Rows from block 4 of the text encoder of a small text-conditioned image diffusion model, named by matrix and row number. Rows with one number belong to one neuron. Each number is 128 + 32 x the weight over its row's rms, rounded and kept within 0 to 255. All counts start at 0. Numbers have three digits each.
After each neuron's rows are labels from the 100 texts, of 14976, where the neuron reaches its highest value: "tokens" is the input token at the peak. Only what is clearly more common there than usual is listed. The data: photos of plants and fungi (iNaturalist). In brackets: how many of the 100, against the usual share in percent.
# fc1: MLP up (text_encoder.blocks.4.mlp.fc1.weight, 1152x192), inputs 96-191
# fc2: MLP down (text_encoder.blocks.4.mlp.fc2.weight, 192x1152, transposed), outputs 96-191

fc1.766:175158166121106109117153182123134094140056123091135157111145124104145130169101140140096137140101141169138137129114217105135139076102143147121143144148104061150184104085160122059121107065139170117130046077125101157099168116155109182108127219117054119110135114136111122179140144118090144110
fc2.766:128116146104130121120104064143137160166173149138135123119150136098135099181072095100150140098113096098062125125091152151188152125145101112146130097114150169082106097133157172129124149132125050138060146189160122117150093115142209131168070077154128113145100113131104189123123160118175093182
tokens: "family" (46 vs 5.8); "viscaceae" (33 vs 0); "polygonaceae" (21 vs 0.1)

fc1.301:073103091135149194168162120162118142103192091143083153143121110133170170174169087104104139114114111089092157137077054157142081204187103096179112148167147140137141154155104069139162165138127146143128138160134156131108057153126149081106134085115168174131106152177135128113144087185162100143
fc2.301:139130144168134156095103194154129129110182123149133137144156096123103146071107141149183148129153152144227163125171109150065103066095151104117136143133098071169114115079087109075126142119158189156177197083096158147118144159129044121078129145072080123129144074136156135129119127117086130085
tokens: "alba" (36 vs 0)

fc1.91:145179111160111119122129157177148046105072164106081130157153103153131100113103189133171143058056119097176129115127161134159160092119167117128097126086141166093140134126109110169124072116171183178141105184112110122059155122159116203115182176133117062171079181134128136182163091168104104138
fc2.91:117128116159132105123115116115134148143073059110136129119153123128097087104133109133105126140149110129107128147149114127127109227132159145112106112162144127164152136163106126195123121091114148107131136123153128123137101131145144117106125128113121156155168196117143058153138087122155134148
tokens: "," (64 vs 17.5); "alba" (36 vs 0)

fc1.735:132126175130125087085124136121136140187148157151154119135144118087102145097107124146039075141111078107141141106166107133072128117137211137067151109140106119137128184093122141144114081128075107166094105147125137097115145096191094111085081116090132169178175141080157091117111144087148162114
fc2.735:177145170101090136164146091081097089120103085064139137110133158141150132192134113121120136146128137140110090105083131130151132210145128154148135120096108126099104156122124127172130068165158069150120116128171116135172072096123148171127103147165158157133124182128125063142160108124119082167
tokens: "teloschistales" (43 vs 0); "vitales" (36 vs 0); "scrophulariaceae" (21 vs 0)

fc1.76:122115133162074096115153128163139161212191129155136093073143151084108183152104078167090139124173112148123178172190076185107117103118138141063138110150122133214127116125104136087123111090104050170122171138146143111182181108124120124161053072078095122125134130081169114076154162095175167133
fc2.76:106133150130128108114108131104110118115075056103128108170136139148110080125149104169137121141144124108141117103118092135150174222132127143108109123183168125106103147154125119169118143132126114085105110149144124098106096117133163161121151167132130150170154201096119060162161093127155112157
tokens: "-" (100 vs 1.4)

fc1.121:164115093124133108089149193146142040157077169153142118134147089166140141125107155138160173094120213175183129134097182058113170051101105106136149127151056121136140178111140143091068133064139175135090101103114127126095173124129058163134128154146064116103097118080164156176170132150158132080
fc2.121:123118113124117116136139073140106174120150169095151125101162157124174114182120097082154123093103109130083107120135148154197145122132126137152111102089175161107148109116119167134172122133100029130091152178167087136165097131114207129149098113156122134161131140110091127134075142078119106172
tokens: ")" (49 vs 5.7); "solanum" (34 vs 0.1); "aesculus" (17 vs 0)

fc1.225:117078131137122085107149113117121154184179172144132082081112160104135155130124104134130145119101176161103143173147110171101066114138185182054169086130122120180131145091063145140140121165106094156126198088157191127179156140129105104111089084144113136118142123065164126102134125074149187150
fc2.225:124154136132117128166148118115102117107053055107135102182132153171110095132163120152105117128140126101121112119115070143158160217128118124116118135152153129096121155163162123171119128119124081080121108124136130110133106114133150173112157148140142155156143197100133052133144109127138124133
tokens: "alba" (36 vs 0); "(" (33 vs 5.7); "hypericaceae" (31 vs 0)

fc1.581:161185119107132098148153159111111053133097126183155067099133101127142147101145200142153139079118182147129155153121159055155142086133042094131163126192092118125153161081109179116109079068120164145135058103136159138127161085207056135130154129178081108110131128149140100129082166131136128123
fc2.581:097146132071097071143131094098135164133179150156124098123139173149140092183102092132148130108129084139055110113097124118174164093120139140119147132064125158108127067110151106108141118129107031138080138139131101143141113132135208151166145119180123165148168151139130200123141157132151139153
tokens: "(" (99 vs 5.7)

fc1.629:157143152142131120114090173127173127123168106141084111112114164085128109091087105107152120074150179138131130124116089183088059108124137093171186099081141095043104136195097065141092112180136068136104139123121105070120086156069130107155085174190114139145140082179111130112121129131150070104
fc2.629:115123152130110122147106123107126130114058046103145090144131084152087133155152110182099136135156109125147140092116079130138168206126120149087128167151116153160156126103151123145114143124116131153141134123142148150133161123144097152139141121115119152140112211089130062170126081181129117131
tokens: "alba" (36 vs 0)

fc1.304:163148116137142064121108177136166102136082120100149152139130063163051131175093154159156175132107140142141117120117165092134166055091159126099135146149077105140155121132108162086095139096115189176144147108110125135122142127145094173086129193148084118133123112086097155156156120121136149065
fc2.304:177105150076116103130124069106108154177135112113107122129133184136174122194120099093138098106137152108069124073103145147159153187151126135168132102103190162099129121091136114149121141163132066160049113187175116117176121102130157130139082109154099137177103158149116165129149103107178084188
tokens: "pinopsida" (79 vs 0.2); "scrophulariaceae" (21 vs 0)

fc1.30:128088130165106210133163112167169071125141076064094160114135123188170130163117058087134167148198160144150121115058145127174140173184156101124151095085118142121079136100159117133131115157128137155111147079119118113092125132120123157162074132105134095153059162198121100147179082155137096140
fc2.30:123103111175202083089101155157142112139141184187170121118144100101123075083106170146153138090145109094187131163192124140134152045117086116107097107184131099165145126143115117070119190062145181081146129150096086115112148138126092105159120116087055130071089079105165156142092122081134154170
tokens: "magnoliopsida" (100 vs 4.6)

fc1.448:126101180152132091089160101100137136159128155123099128100105135077124149085143112194139147165137071109108137206108174169124102119175170096135134139128122139175084169174037138187125169142092148170123145119158107109151132122137103118118112127164072167087121117145125089162139183087083162120
fc2.448:179120140116133118178134072122087104136058056093149120124123145133126129178143125127101120127115142109107113130107090166135153241137111153107140133149135142118138155126175137159126118119119081109113102128153137127149112131149134148138105132133143145147126204078114036151110099120150108142
tokens: "family" (55 vs 5.8); "pulpit" (45 vs 0)

fc1.319:137109146154133087050162137114173123176096160148126133127155146094051112086112144167144107145137141142148113178104133165086152139180133095098148166133081171169107126097079159176150156134087163140156163123129106151186150100170075115086083173153130119124154099105114097143108158047101147065
fc2.319:165149158091104088214150090117094125142081079132118120149096175161170145193146135143096120101085156131069107098101069140125158189145118134132148118106154140103105145144166073163093101143138084129118079146147127125179094118148158130135134148141135142171130170113122104124159125157153105145
tokens: "teloschistales" (43 vs 0); "parviflorus" (34 vs 0); "scrophulariaceae" (21 vs 0)

fc1.316:150168104142129081114157163063125107129119132108078135172073131105093115120114108178050101121176100095117088108151128165113108117122172131108129148165107113175142159177101122105159139152154119112145123136095090086114155115150129116132116157120178196149175100048131077116087114148100179047
fc2.316:143098185108115149173094111113094168155097087127089147158094128175109120154139123111094123133125113138130130083105066139080133255119104142147138182161171165121102113077129128167101112130133110155136127119168184128141097111129121135122138145147116118208106160114123092159196090136144083169
tokens: "grahamii" (41 vs 0); "alba" (36 vs 0); "oxalidales" (23 vs 0)

fc1.767:162131110109118133114151167167135151162094180140102149054164107143128166157139193105135173169116140154141108126164205121157122133105116153111140139129081120133132169105117177161067158120158146151053120099170112078114154104130101103096167144190107095064147118045104150157157111065108165133
fc2.767:134124073141100116120146100092104117081148143094124122162169153117167120154120122122170138113132174119052139134071143158157146069182128134123119065094151115109172173180126129103155098157102042101126132147138120121145105155123200140145100119156171144135183114125090133071100166105094123153
tokens: "family" (84 vs 5.8); "engelmannii" (7 vs 0)

fc1.755:143070150154132106119150068120127176171146150179110081072110135058114182151160078158099126172116174099129184199131093131117095123137193153105182064146088151153111132124094154157137140119089091149107209100141168129220150125154139083128125075144143140112110152150136097107108151074147157113
fc2.755:117153123115113127153144144095114112104063052094139105169125152172125112142143130160120119128126144103130109114123100151130164218139130131122122112138159126104134164158155127165115147144119083084107109156131113108121108123131133160116139159141152151166160192079122046119141113121131116131
tokens: "araliaceae" (39 vs 0); "alba" (36 vs 0); "aurantiaca" (23 vs 0)

fc1.281:151112153057131123112113160152149090088095151159140127107185146170130077157119189109184144161158159105132115092170165073118134122107102084114199123190063162104108131047149150192115057109137199114073093126126124112125160097109075177105068140160129127093107093129146124154143143103126199133
fc2.281:107151103159150079112126126111095147181163178116122152145122093142155134158111095122154134121132145117105147099078138105146138034216120136106124096068152105144153132195129130107112141138104112089115080161129112117157104115136205093134137155150144117124153109127098172143105146142123149155
tokens: "butter" (40 vs 0); "pinopsida" (36 vs 0.2); "catbrier" (24 vs 0)

fc1.318:102135117165153053117106178084183095143167065130081103078080093070042130127111090171137093144182084142153112151159112136155099106126148113087130194164101145116122117173125094106137084157140088161132122144112104112082167100160102139147140166170140126145139106101137103161088151126145166024
fc2.318:142107169122119127115086086117071124168055103135113121164114147198153111203135116116086128151154117107123104082118136121125174218149120138134103111135149122131133129102135130204126127120134100157093101172152144171197158107130142134142099132107107157149110148090126095168157100098203072176
tokens: "grahamii" (41 vs 0); "alba" (36 vs 0); "bridewort" (23 vs 0)

fc1.545:182177106136129094125092114144135142150114148130142101170143087131096106131147177114114091134132182098127146094148078153151097142161103079141183110159094164093087172155102207175065056108107150149143119096152152176160139114146088135127109121173135150083121118126140156202086109090124110116
fc2.545:089154157055070121157122174058138097111060164154114100130120155209163127162178106121101150128126162174104097123120149076113155152124133144102119095074164146134151117120152094126150116184112124141135105145153069120135143121155126146148144146148126154137199189113110110116157134162105112129
tokens: "alismatales" (89 vs 0.1); "marchantiopsida" (8 vs 0)

fc1.35:173143128157105051094122081149119130164130168066142134140140107137105153134160136107114114129112159064071139116153100158164074182129123050149113144188080155139096193173161156159112140123095142108119082128172120109154148121137114130112085173151106191088166137097135131157121090042143109051
fc2.35:102137177077083114176134184080167088119133113093098086169121171202151096125142101145114139152140152138100126100093098119097149175137135172124129109080164170107113133094116102118110121202163137154127119158139105130155117119198136117181155131148164149171204168143100097123146122138121096162
tokens: "pinopsida" (58 vs 0.2); "teloschistales" (21 vs 0); "scrophulariaceae" (21 vs 0)

fc1.522:171139166163153063107131151134116094128126149134121099079125084099084171147098190102160170101144147084099194146170137193139090135120116108141175152134085088157104192120137142121120107067164158166107144123120153083077172124138066106108099169149128151094111138163119141129118078126127132067
fc2.522:134131121074069122121157114107129153107072065085122115142158173122165121200135108132113129140123165113073101138120123159157175194133121156128130088109146159104181133116126140161171109161094035133119162137184121166144120140155156143138120117180133161123136194122109101149121136095135087156
tokens: "ranunculaceae" (18 vs 0.1); "aesculus" (17 vs 0); "maculatum" (15 vs 0); ")" (13 vs 5.7)

fc1.389:173140139203123093081192119144149121138159108048090160158132112132142122102108102116077136143135136137044115153139112165132123131131159066121104102132161077133161197179101140121152151106119136137156144134160120126096143136127090135066154115117103158147205143096093132108139105110126157095
fc2.389:144140163107098118197156097115120116129080072118117090125099175139113134124110149160087111104150147113131125122137070112129140247104125159165153127154138144128120139106126112146122110138139116150116134092141138137183140117157097135118102107127118136145126148132155066105143087128143099135
tokens: "araliaceae" (39 vs 0); "alba" (36 vs 0); "ericaceae" (25 vs 0.1)

fc1.151:091106141161089084096192130112171143158165131125118076125143119095119155107124156127133143107134139160104127184160090179085124111123154152075149117117138150210149135104086167114111127124100103134131194104149152136197150094143101111115054086116079130106169133077196148095126195053132134131
fc2.151:131145151120114108166153112106089110117061064111128118162124170158099093131163118151104110133136136093126111120113078139152154222135115136117115128168150126099119163152145129181121124129123078069133101115139121117132094119121150183103148167158139141155156203112128054141158125120140122130
tokens: "-" (62 vs 1.4); "(" (38 vs 5.7)

fc1.343:100102135154111175189150160147135096100147114117069152127108090143134162158144027105156100136165153137155127149064118166153127173152092086147151158101106154144098125116172081108147137183130077172155135136103152170099114156121143161157110083123210127104067161126121101084131111146129107141
fc2.343:117118140149180126063112141159136120128175177171143163143153070111101078052133144150156153109125092116183135147170140136105134063128126106115110124206118097165110135133094098064098175067163176117174141122103090128114125157120092103126117124084045121116115064139164187156119142105117135121
tokens: "alba" (36 vs 0)

fc1.341:122181161041167155156173175132113165115181152155119130097106164119147127112154154134086225104112118107113161073142101107135123136080072143157116138110136110078165126167158123054073142136095092099082120140154137130159058119058139125170171114159127147172163111165092122181098134165068113116
fc2.341:117104125126094185125117172086127156066112068090088118154149133138098142146164137156109106178170162136110125099077148108146124117120117095111155171075085155173142111093147128150149107126125111212158170124132164149088146103123073181050126154165177125133123152156098103097168111207117164169
tokens: "(" (100 vs 5.7)

fc1.112:126165122059144154111168159145117150182082126168138117036140130123140202104179166117147136125085120087152175092159117116184064106142080146117146108103132153124137146126094131104111116136109140137116124120126168102132143087123119063041166172152131147116125098104100103129173148137127083121
fc2.112:143100132109079152138096138079107085050158108103116120175175167128144131152148124143138110161158176138107122106108153134131184122102125121141132151107106128133164134094175125164192073184135055125122105139099141153111108138112130187104141156146165142181191114092121102110110110165119149108
tokens: "family" (100 vs 5.8)

fc1.417:163112103167157122116146157143157110119169113135106101124134143111114122163120040136096154117173157083093132127117104164118068130135174100162167129104106127147108205171135106126137081098146132126122156150153112123157123115031129135173130224117075134161091126168071104150140045175096115096
fc2.417:142120163156117160095083150116122129071085098087200096131175115126089092145158143117133150155158101128191060139135123160140183203113116144094093096134107150137148139124121177164129127105121091172115193159149097134110132117149109173122117099138129192099129167090121065158167067101160081177
tokens: "magnoliopsida" (100 vs 4.6)

fc1.78:179145155110129092070087137128132141117095174167070116117089136153098110129149131099154143129159152090084187134181157157123093080122126109096219139120112111159137181132070120152087117113128151145152148097147149098119106143118112118151163186186121165127134095127093150126131111092142144106
fc2.78:129105124093107096153154110091107132136096066048167121124163146127132138161156119140119132115151174136104140124098108153142168141157146159098142124077118136095127130145142125160164108156086063109084117130142154157139120116169134149128128159183134167122183242091131079165125105120144107123
tokens: "apiaceae" (43 vs 0.1); "betulaceae" (34 vs 0.1); "wislizeni" (23 vs 0)

fc1.156:184102173105115090107100147148133114132106140144160121098143110143116104147136193118167153160081161115175170103153199080174113112142121125109138144121094180107097144112155133127050110101156192176161099105160175153091152112160126138085159169181085133123128167061127155157153140137182158121
fc2.156:139118092096123128120125088106134130130152194105131135143171135125191139148116091094172125132105156123071116147089159159164151090179128143136105075098167109125124142145132138101163138155102028127094146175171078089130111140136187122141088125140157152140154103106094129102125143097122089162
tokens: "family" (100 vs 5.8)

fc1.298:181184160099127084110156144126152070166046125111141138124157131137122159122109164149124163095102169166117119113123218076119135065124140130121122079128088074149174153149122171110110099096109168123131099088081125180094168152119073140093137153164044076105141130071140150156166119140104152086
fc2.298:147107166098093119143151046140136161160152148141136115114133168135159122176081109102142128103105122131047122129105126151183150150126107133135141087094160170088107109103159132112169141143114042135073119174190109116157101139130214142150089088145132156160123143121104133122133140111130116173
tokens: "ranunculaceae" (100 vs 0.1)

fc1.453:183151126180142102109141115151170123140069172177139136173182158155165117162089186132164120120157203064121125105133110147084188120123052101108162124217088109147089176036145126127088064108172147153072075165144126090105185106125074114161091106149101125103163101149094125124103087052128157153
fc2.453:138181128087127044151147102093080117152129084098194105104123144151138103198121090086154169080140135152068113150103111120159161088164129147087140096042162125105177100198144105144146085135079087090124126149130094135167097120168201124172145144168098141100186180138114146131063169112122133147
tokens: "butter" (40 vs 0); "catbrier" (24 vs 0); "red" (19 vs 0.2); "false" (17 vs 0)

fc1.751:129136138148081072089148145169141075179085136085172119179163137127164154129143139127171116150172174128093143141123189142109187174082085081127110084175093070150095181078128131198138138095160138144139143123112102126132202145144160132136105115167108084074152129099124123109162150078095153113
fc2.751:135167166138110104140137098074091093151135078109171127121110169165095095130111127115149141124122126147129128128116149147119130158178145157119121071102179118100104157183123128134112132169132089125080109137143135113165062134175120140152139149135098145144191163093143107146118133092150100111
tokens: "araliaceae" (39 vs 0); "alba" (36 vs 0); "lotus" (25 vs 0)

fc1.508:171135098049142137141117123149130154154110209154132127075135166124165151140140170079154101099112172101128161097103147092127105131093102141150185127154093171095086158074101126161076085141145110122155111116117103085118118114125095095167120072184090100071098127144153142163161149092100113143
fc2.508:066162162127106076115150172098113101092092095088154096128134116186085089114209090159150116148147153122086122152095074135166163095146087101075114115089159156151183104134134120111098058119101118110130113110109096181134138134186186174142191160143117146120202218142096118119125112170147142128
tokens: "<end>" (76 vs 5.8); "catbrier" (24 vs 0)

fc1.583:182121127174119101089112166144164167164074162167162120160162152148137157151101171111150103156155152149141181137169167140089171150126100094107137121173115095117100132056105094166096115125159175133130078140169150114099136142120097106157086132162131106101110078137115125097118148079138154133
fc2.583:156170136069116095170119112097089116131157097110194132120144136156127109163126124099144142083133143137103124147110159105137156090161152155092159074058118114095156132212159091130134088156083060095093097176119098124156113126155165101138133156175113160141185185144142135161077137118136138108
tokens: "<end>" (40 vs 5.8); "alba" (36 vs 0); "alismatales" (24 vs 0.1)

fc1.314:123155084123175135100051092118171173110109186085109113176126078096153135111126104125169096092161140196134169088132155115119101145132160139164152106075167185101099141112153144127096085095141188094115196173106079086134146110123148134140094173108166099211077104151161105138113126112099123152
fc2.314:116107121166145132101111121133153139133059045101148142133154121131100111110150112148113115164139112134146130113148115147140116228155132140119112125175127142148127150169121122197111133097120144106122103112157125105111115134148149135101149153140121154138115220116136066158147075140149124134
tokens: "alba" (36 vs 0); "magnoliopsida" (35 vs 4.6); "malpighiales" (29 vs 0.2)

fc1.86:164148110189151113063101149135148130117115169154175079133148143119136103139090192102145143139176194121100150156162118143092116161111050078133162123214118097163077160028090093166113075136163167172095100132179143092094148140154093141163109115191120135122115136158141153113121119080149185111
fc2.86:144173121112091048144160112093085142160116070106171105103145139134119133190107116106130175137143110112105131155106134121146159096182155190084141096072146105099146114185139169153117080152062078105096121140114093142159135136165152081170148154150125129119173169143133131130055158106121103133
tokens: "butter" (40 vs 0); "alba" (36 vs 0); "catbrier" (24 vs 0)

fc1.199:154149189152153074090104100135135116126154158051079103167152118139130133148114144145100167079100170132062113123147096149084110156084141074115091102133154058142143113186120097100153221143121154103105140130121071117181146127100125122116085174095096173154159073102146102097124101094097107106
fc2.199:143146155087079127214208108101142147149084069092162087129110155152122133156134126126068119085151123132108147099099051114157146197081127116160163173097128181125155123078101107163129078133119100184134148095118151148165176134171095135121127104141154121138145187144140089128130104162115099150
tokens: "teloschistales" (42 vs 0); "pinopsida" (40 vs 0.2); "encelia" (18 vs 0)

fc1.155:194186138112136136128145140122135106133121123117121118166144171117159124124116170105082171138042179073112155113169116158160097127102116099144142036142140110107138185158176185121134047109079119142109125112155147107135174166159070123105148140162128170153174121133121062148172138129083145091
fc2.155:106125189059074100145155128099084156114097159133080086124137152209135120136142133135111121132170159162107104104119090074195203198102094157119134157099121148176172105064103104174173057171096065175122100118156109137126144088104161195147117129158110138174122160078106119134146107151123138133
tokens: "alismatales" (35 vs 0.1); "<end>" (35 vs 5.8); "araliaceae" (30 vs 0)

fc1.516:170098129166064128106095128146088157145146147101109147136122187126149062150113123125085122166162083139142151104145186091096134164072112078112147141127141153168118142124166088161054077133107096127105123149173103079142122154108144179154172161115132131149136116179137197088097127124132136167
fc2.516:146130107134200078094107128062158119121112110073165093110119121134106128146100166101137154127147134082156117143111172115105138112195155196049153048135058105141103173180097148104170130123159118152077178159123140113138156126193081108157077119153150126071153081131120093163129138061173132167
tokens: "," (100 vs 17.5)

fc1.514:171167133072136138152146129107137135136081135190131139102139139163120125137126215099160172131148197133121125102126163066136152067163078105096197129162106178085089148061146199150115104143125187159109057103140126097118135085122087172112105138216093110072116141130109157152143129124141165159
fc2.514:097153149114114078114136138146101133139185165119123140132145108157168141155128075145184137116117143129095138122104133132150161027151098113098130105083128124131177104166134071097122127155112106095128100153127090122134099126118208104138146160161143136147173139143112172118129142131113159146
tokens: "<end>" (76 vs 5.8); "catbrier" (24 vs 0)

fc1.142:189193122082077095104112129126121127159079165142147125118122126139090142168124162137151155124101129116164161082124190098143156106148123164107150097121061169128129148177102130155049140117137119142144095086133116162136141131132074129105186131180109112103106131068120141192129140111140159096
fc2.142:136059105111157127084119104096125121134096155102096141144151164130169135130148102099164107126115183099085127113095145142143145162178110147160124096100214144110124126134144128095172122162124104102074094195197100075100106130146207125136087158128151142168165159080090095113173114110166103200
tokens: "pinopsida" (78 vs 0.2); "medeola" (22 vs 0)

fc1.722:158188110083152143138080137146122154122104196123113116082117142122153131109150189096115147118082108069142161153132159113151108095114083165143201109130131131093124170096058091145061081126139067134141074098140107091142090152129114120135187126182134110127109135123083121193148155117141107117
fc2.722:067128171075079092136171145096110113104075067074128103164139129197097108105176094171098134152169182130073120128078072135154166128125095110085145134101135166146141127124153148111107081147105114129132105102144116158141139142143148168148148146161137150115183209131100096115143099178136121140
tokens: "butter" (40 vs 0); "<end>" (36 vs 5.8); "catbrier" (24 vs 0)

fc1.36:140166139186164111089149172118162084106056172139141101173118142157114144125117194115197167127127187120108094175161144136105173140160136087127152130194100148132075139044063163109104110099131192137089115133144129162114194109143077168117095137200115106106119109190113133156093095093117165120
fc2.36:115173165078099052201139122126084118178132113125170094122124146150146094176120072128149139098118122134081113136118087141133159100114093146104136091067162132053138067167133120137114115148093080068142105163101099114184097122173196102154138167158105147145210150125146146127123151119134097139
tokens: "little" (31 vs 0); "pale" (20 vs 0); "encelia" (18 vs 0); "artemisia" (17 vs 0)

fc1.40:118117121132063172169136153189124111113150109134166186143099166109122148207103068127056083117105156091141206145111137108159100166126075113130138128146106198178114152147181101171078134126111105106148120141112157120104103154101109128126099135136140123153142091125173122143117097147144113129
fc2.40:144145129178171137078087113128155101082170126088143141096217097132153074138111162102164200152142110095153122090135148137172149141167176160115102056119086071179135165136123165137156135129127106168120149181147107166125072125163160153123063126131115151149147097073135106198154148086132101131
tokens: "magnoliopsida" (68 vs 4.6); "brassicales" (32 vs 0.2)

fc1.0:129161132118151160101150108114131098128091178191108126111166162134121123143095199096164150152148205110122120139163151091128157131109086105102176106200107134104123114084135114135128134093133174114093086152122094104135172118192064111137131131194107064109139122095111137167103104045118173121
fc2.0:090148112108085051183177099116120143165169176151105104147105127151160126158094087151155130081148141126041122143066085123137142040158127113109155109064123142106134097176126111079158111130137093088131107114130116120160088135159202122142140142190135128167179110156128194087117190134107139150
tokens: "butter" (40 vs 0); "pinopsida" (36 vs 0.2); "catbrier" (24 vs 0)

fc1.513:069114073107132210186107135134121181098186146151080168155128142151160140156180122130106173127131158077111105111088058157148118192165138132135121121125128174103138149166129133115163185183153136128105151179136124117141070156044137130158118061120189150145113136173118107140122106205106107146
fc2.513:151112094177144157059105179141138135086153124140117148147119099100121163095121162157165121108141137140191177095139161146086088080142151136162150155128102106176133116107108086079157117093170165153181177108112124129096156152109070091064112178057141102144117091125148112109115120111084132104
tokens: "magnoliopsida" (64 vs 4.6); "alba" (36 vs 0)

fc1.104:164134088151164112129121147150144134158143173202155105103170124088170153110095194155116118109136213050107187130159100145092104156135096049121176087137092120154088198161112097158125120142157116194129138129110156078157158107121141107134090140130122121068156121156157165094162124145160150077
fc2.104:162142111100050151147132132074120115068093089082161100153188142146118125212104140131146138124133145149110104100107142113161164151130180158102141110062108166096171121128105138147169071141078060157091129131135110168155136154159126158125123125164178171159189195086119082149115130116107093094
tokens: "ranunculaceae" (45 vs 0.1); "mollugo" (34 vs 0); "scrophulariaceae" (21 vs 0)

fc1.232:142079166150147136123111132182128127111143112102091140123118112127119130159135132113159101158187136149184150144109157104096130182167162121105146187080121189143048155101163090163125109135192194202069106124143147094073172135115109143097095145151112119113086117112165144139165072090178141108
fc2.232:164110118139136118134084090126132080117145174110217104105204070110168091139098090110136143110116090097132109163140111163161152081157133140111098074142126118113164159167113142114148130102088063079135153191129076126160134158159159108177087108154129172131163099106108118151052130088097073162
tokens: "," (69 vs 17.5); "magnoliopsida" (31 vs 4.6)

fc1.740:109112092144140077149145146124107088135173122073088142145070118129062162169122094123101095109143160095149124076113083116116106147139111093116168156173071107142148141185139115164115080123175144144140101162106108102101154123153161103108131191118111124116107099116140079132098088126110161022
fc2.740:136093150171119140136087132126132097141091108127133127129158111161112097144134090089137131139103082162111106138128068179113161220110124143108072142131172129122111117076092162163126136092121113154150142146171144159188101137141129168147112131114095195174161178086109100169180124119148039183
tokens: "(" (64 vs 5.7); "nettle" (36 vs 0.1)

fc1.320:132146124089152104087127125133150098180160142122112141188201076106114102115153132157127152099140199095125128086155056140143087156111095125112104166150147111092177156159132129081099208156113098104118150134121101085153145106111150102172088121128168186142149092078114120133093140173131145087
fc2.320:101134190118066170139140151082110184127061105120088108157082127221116123156211128107089130138139162147129121114121079104090151214094101123161103158115129161152161111056091107165138083155109157178152146135175155166132172112153096154088167144124119126170157183132103069114127095152120109109
tokens: "teloschistales" (43 vs 0); "parviflorus" (34 vs 0); "encelia" (18 vs 0)

fc1.58:096124119152144036112083117141133170154205108133156139102136131129066117115124109129129163136172112114088095091204078128136085121164145068118112131154099077116145140205116128089189190139125086141129148143107112087127129117129115081149103144120175175117165103061128111152118106110149123098
fc2.58:152132155101100201151140154097104158150075107103060153202061134161138146176142133110068091153122143161093146093103130114068106221088136146208138171091126160121129142079131096170090098155126134156156122120161175149132140138131112127109148135121164119190105147135133110123148116152099091141
tokens: "alba" (36 vs 0); "parviflorus" (34 vs 0); "scrophulariaceae" (21 vs 0); "teloschistales" (9 vs 0)

fc1.582:136158168068097129133120165154169115102072149146097132102141125183126140113094175124207150159132141141136134139132187101158187131122076142089183156152087170151098102099060144111137171097155177143119121109145089162105183127199078111098141093179134089058126116102109129135099138074103164103
fc2.582:086166112099094073183153104131087116163190173156128122172095136144164140156121101142159142085130144111066138156081107145100119040133124103128155097113142113085126118160143122104115141155138100065143094140109099111176064124105215126149137154178130130189185105160141156089085190121090127129
tokens: "butter" (40 vs 0); "<end>" (36 vs 5.8); "catbrier" (24 vs 0)

fc1.325:075117113130084083057180114121141185157164203131121103128115086136111195122137123142157107163161116130081097218157180156084132122163169128101157125093114161148118143055066128175123111130112150161102158103097108133164138136183100079108119079093103080133116151142180113118133154060135163143
fc2.325:165114126116139111139135082118102101141078059086130125123127157139129111155149112146098109121120142101115120097110076185147139227159117158113120141145153137099101171162146119161117118121113083079137095105154128100130105129129156155126125174137136162173139204100127068163141108118148096132
tokens: "araliaceae" (39 vs 0); "alba" (36 vs 0)

fc1.642:175088160185121103060120126189133089143096165126128138148168093157150108175110179113161168177148201070149152088145173133115132165146070103125160136120091117154132148072127140171128152099194218156095113100156144142099143092109115163120059178152116146072101093113147159115114107102161166146
fc2.642:162141124149112134181135102077097109113135131135180110150100131143152132159095119128165141108098157125110127154140127135106130098188153152116110026115161113102135157188140122127094133152083053107128134171144088107185098151146174093121116143147129129153166111139110120126098152094101105131
tokens: ")" (41 vs 5.7); "cylindraceus" (37 vs 0); "asplenium" (15 vs 0); "epipactis" (7 vs 0)

fc1.613:170156117167130126076120130116170094155073193174155089129171139126111149155089203118148128099196154094125132103173138147092145124098072078140222125167075124134082184076168132153110067110163129156079127119119161068141157107118084157198079118150102134092138121163125156134158126105169161150
fc2.613:147168117106105085110143132081101159130104085076184113113147157153144113167154118092168143114125160155096116131112168134153150115164137155084137067035112164097169117193129112147151090120087078122089106127129094137129118136177173113126163175180149156094175201100109128135132119123124131148
tokens: "pinopsida" (83 vs 0.2); "grandidentata" (17 vs 0)

fc1.254:138142144175087117117114160141116111172138111058145146158121068138113146136146101120114108150068118162082115114120123171114149107113128082175072150088134113088111108136102150175128074136125063110168086068076143161046076137111167180130132216139165182211151096138119113152190135137113082137
fc2.254:113086137151146120117117107117135120128075064112107139118144128127060087063139128175128142154158126117131110095126087136161144214169136153083116114182130120158146152113124101160115125133127146123116142125175146130137146119136104135139140132092086127131117205081107058174140076147165140150
tokens: "alba" (36 vs 0); "rosales" (34 vs 0.4); "caprifoliaceae" (30 vs 0.1)

fc1.264:190171160133147056078124129151136132199086161125142114168125087121111129158153175127100161104166146088064155098171122119072116157169105095144152111157104099174100167131108105166083124133175133124155107135141113082144166140100109121167122170188102160111156159137158149107107104062116137105
fc2.264:150138152080096047155123115081120129174113047064166106105101162160137112162109095111149118119146116146095112101098095150132156150172141174103153115087156168078104124137139118134139100157120094109105107127144133139149132129170131102163144164143110138140161224140124117179136099127144092171
tokens: "butter" (40 vs 0); "alba" (36 vs 0); "alismatales" (15 vs 0.1); "pinopsida" (9 vs 0.2)

fc1.681:119152118077101146110137187152129099169084158141143176164132130113086155157150184139155136141061163111147133118165196164153146180108044173140132125135104142163188176118115102092107140078170171111116138144104127111124180143193128060150210111171155066103175174049125120120153069110109163107
fc2.681:142103108127117088124125093126078098148198168081086148143150168144181149112102124123196125146161145138041158124030123175142115094203169159120114125113176098105141142150106143130179072171128095074153116103177147112149060124111197134130105169152141160172180120144124104113127207122090132133
tokens: "family" (74 vs 5.8); "medeola" (26 vs 0)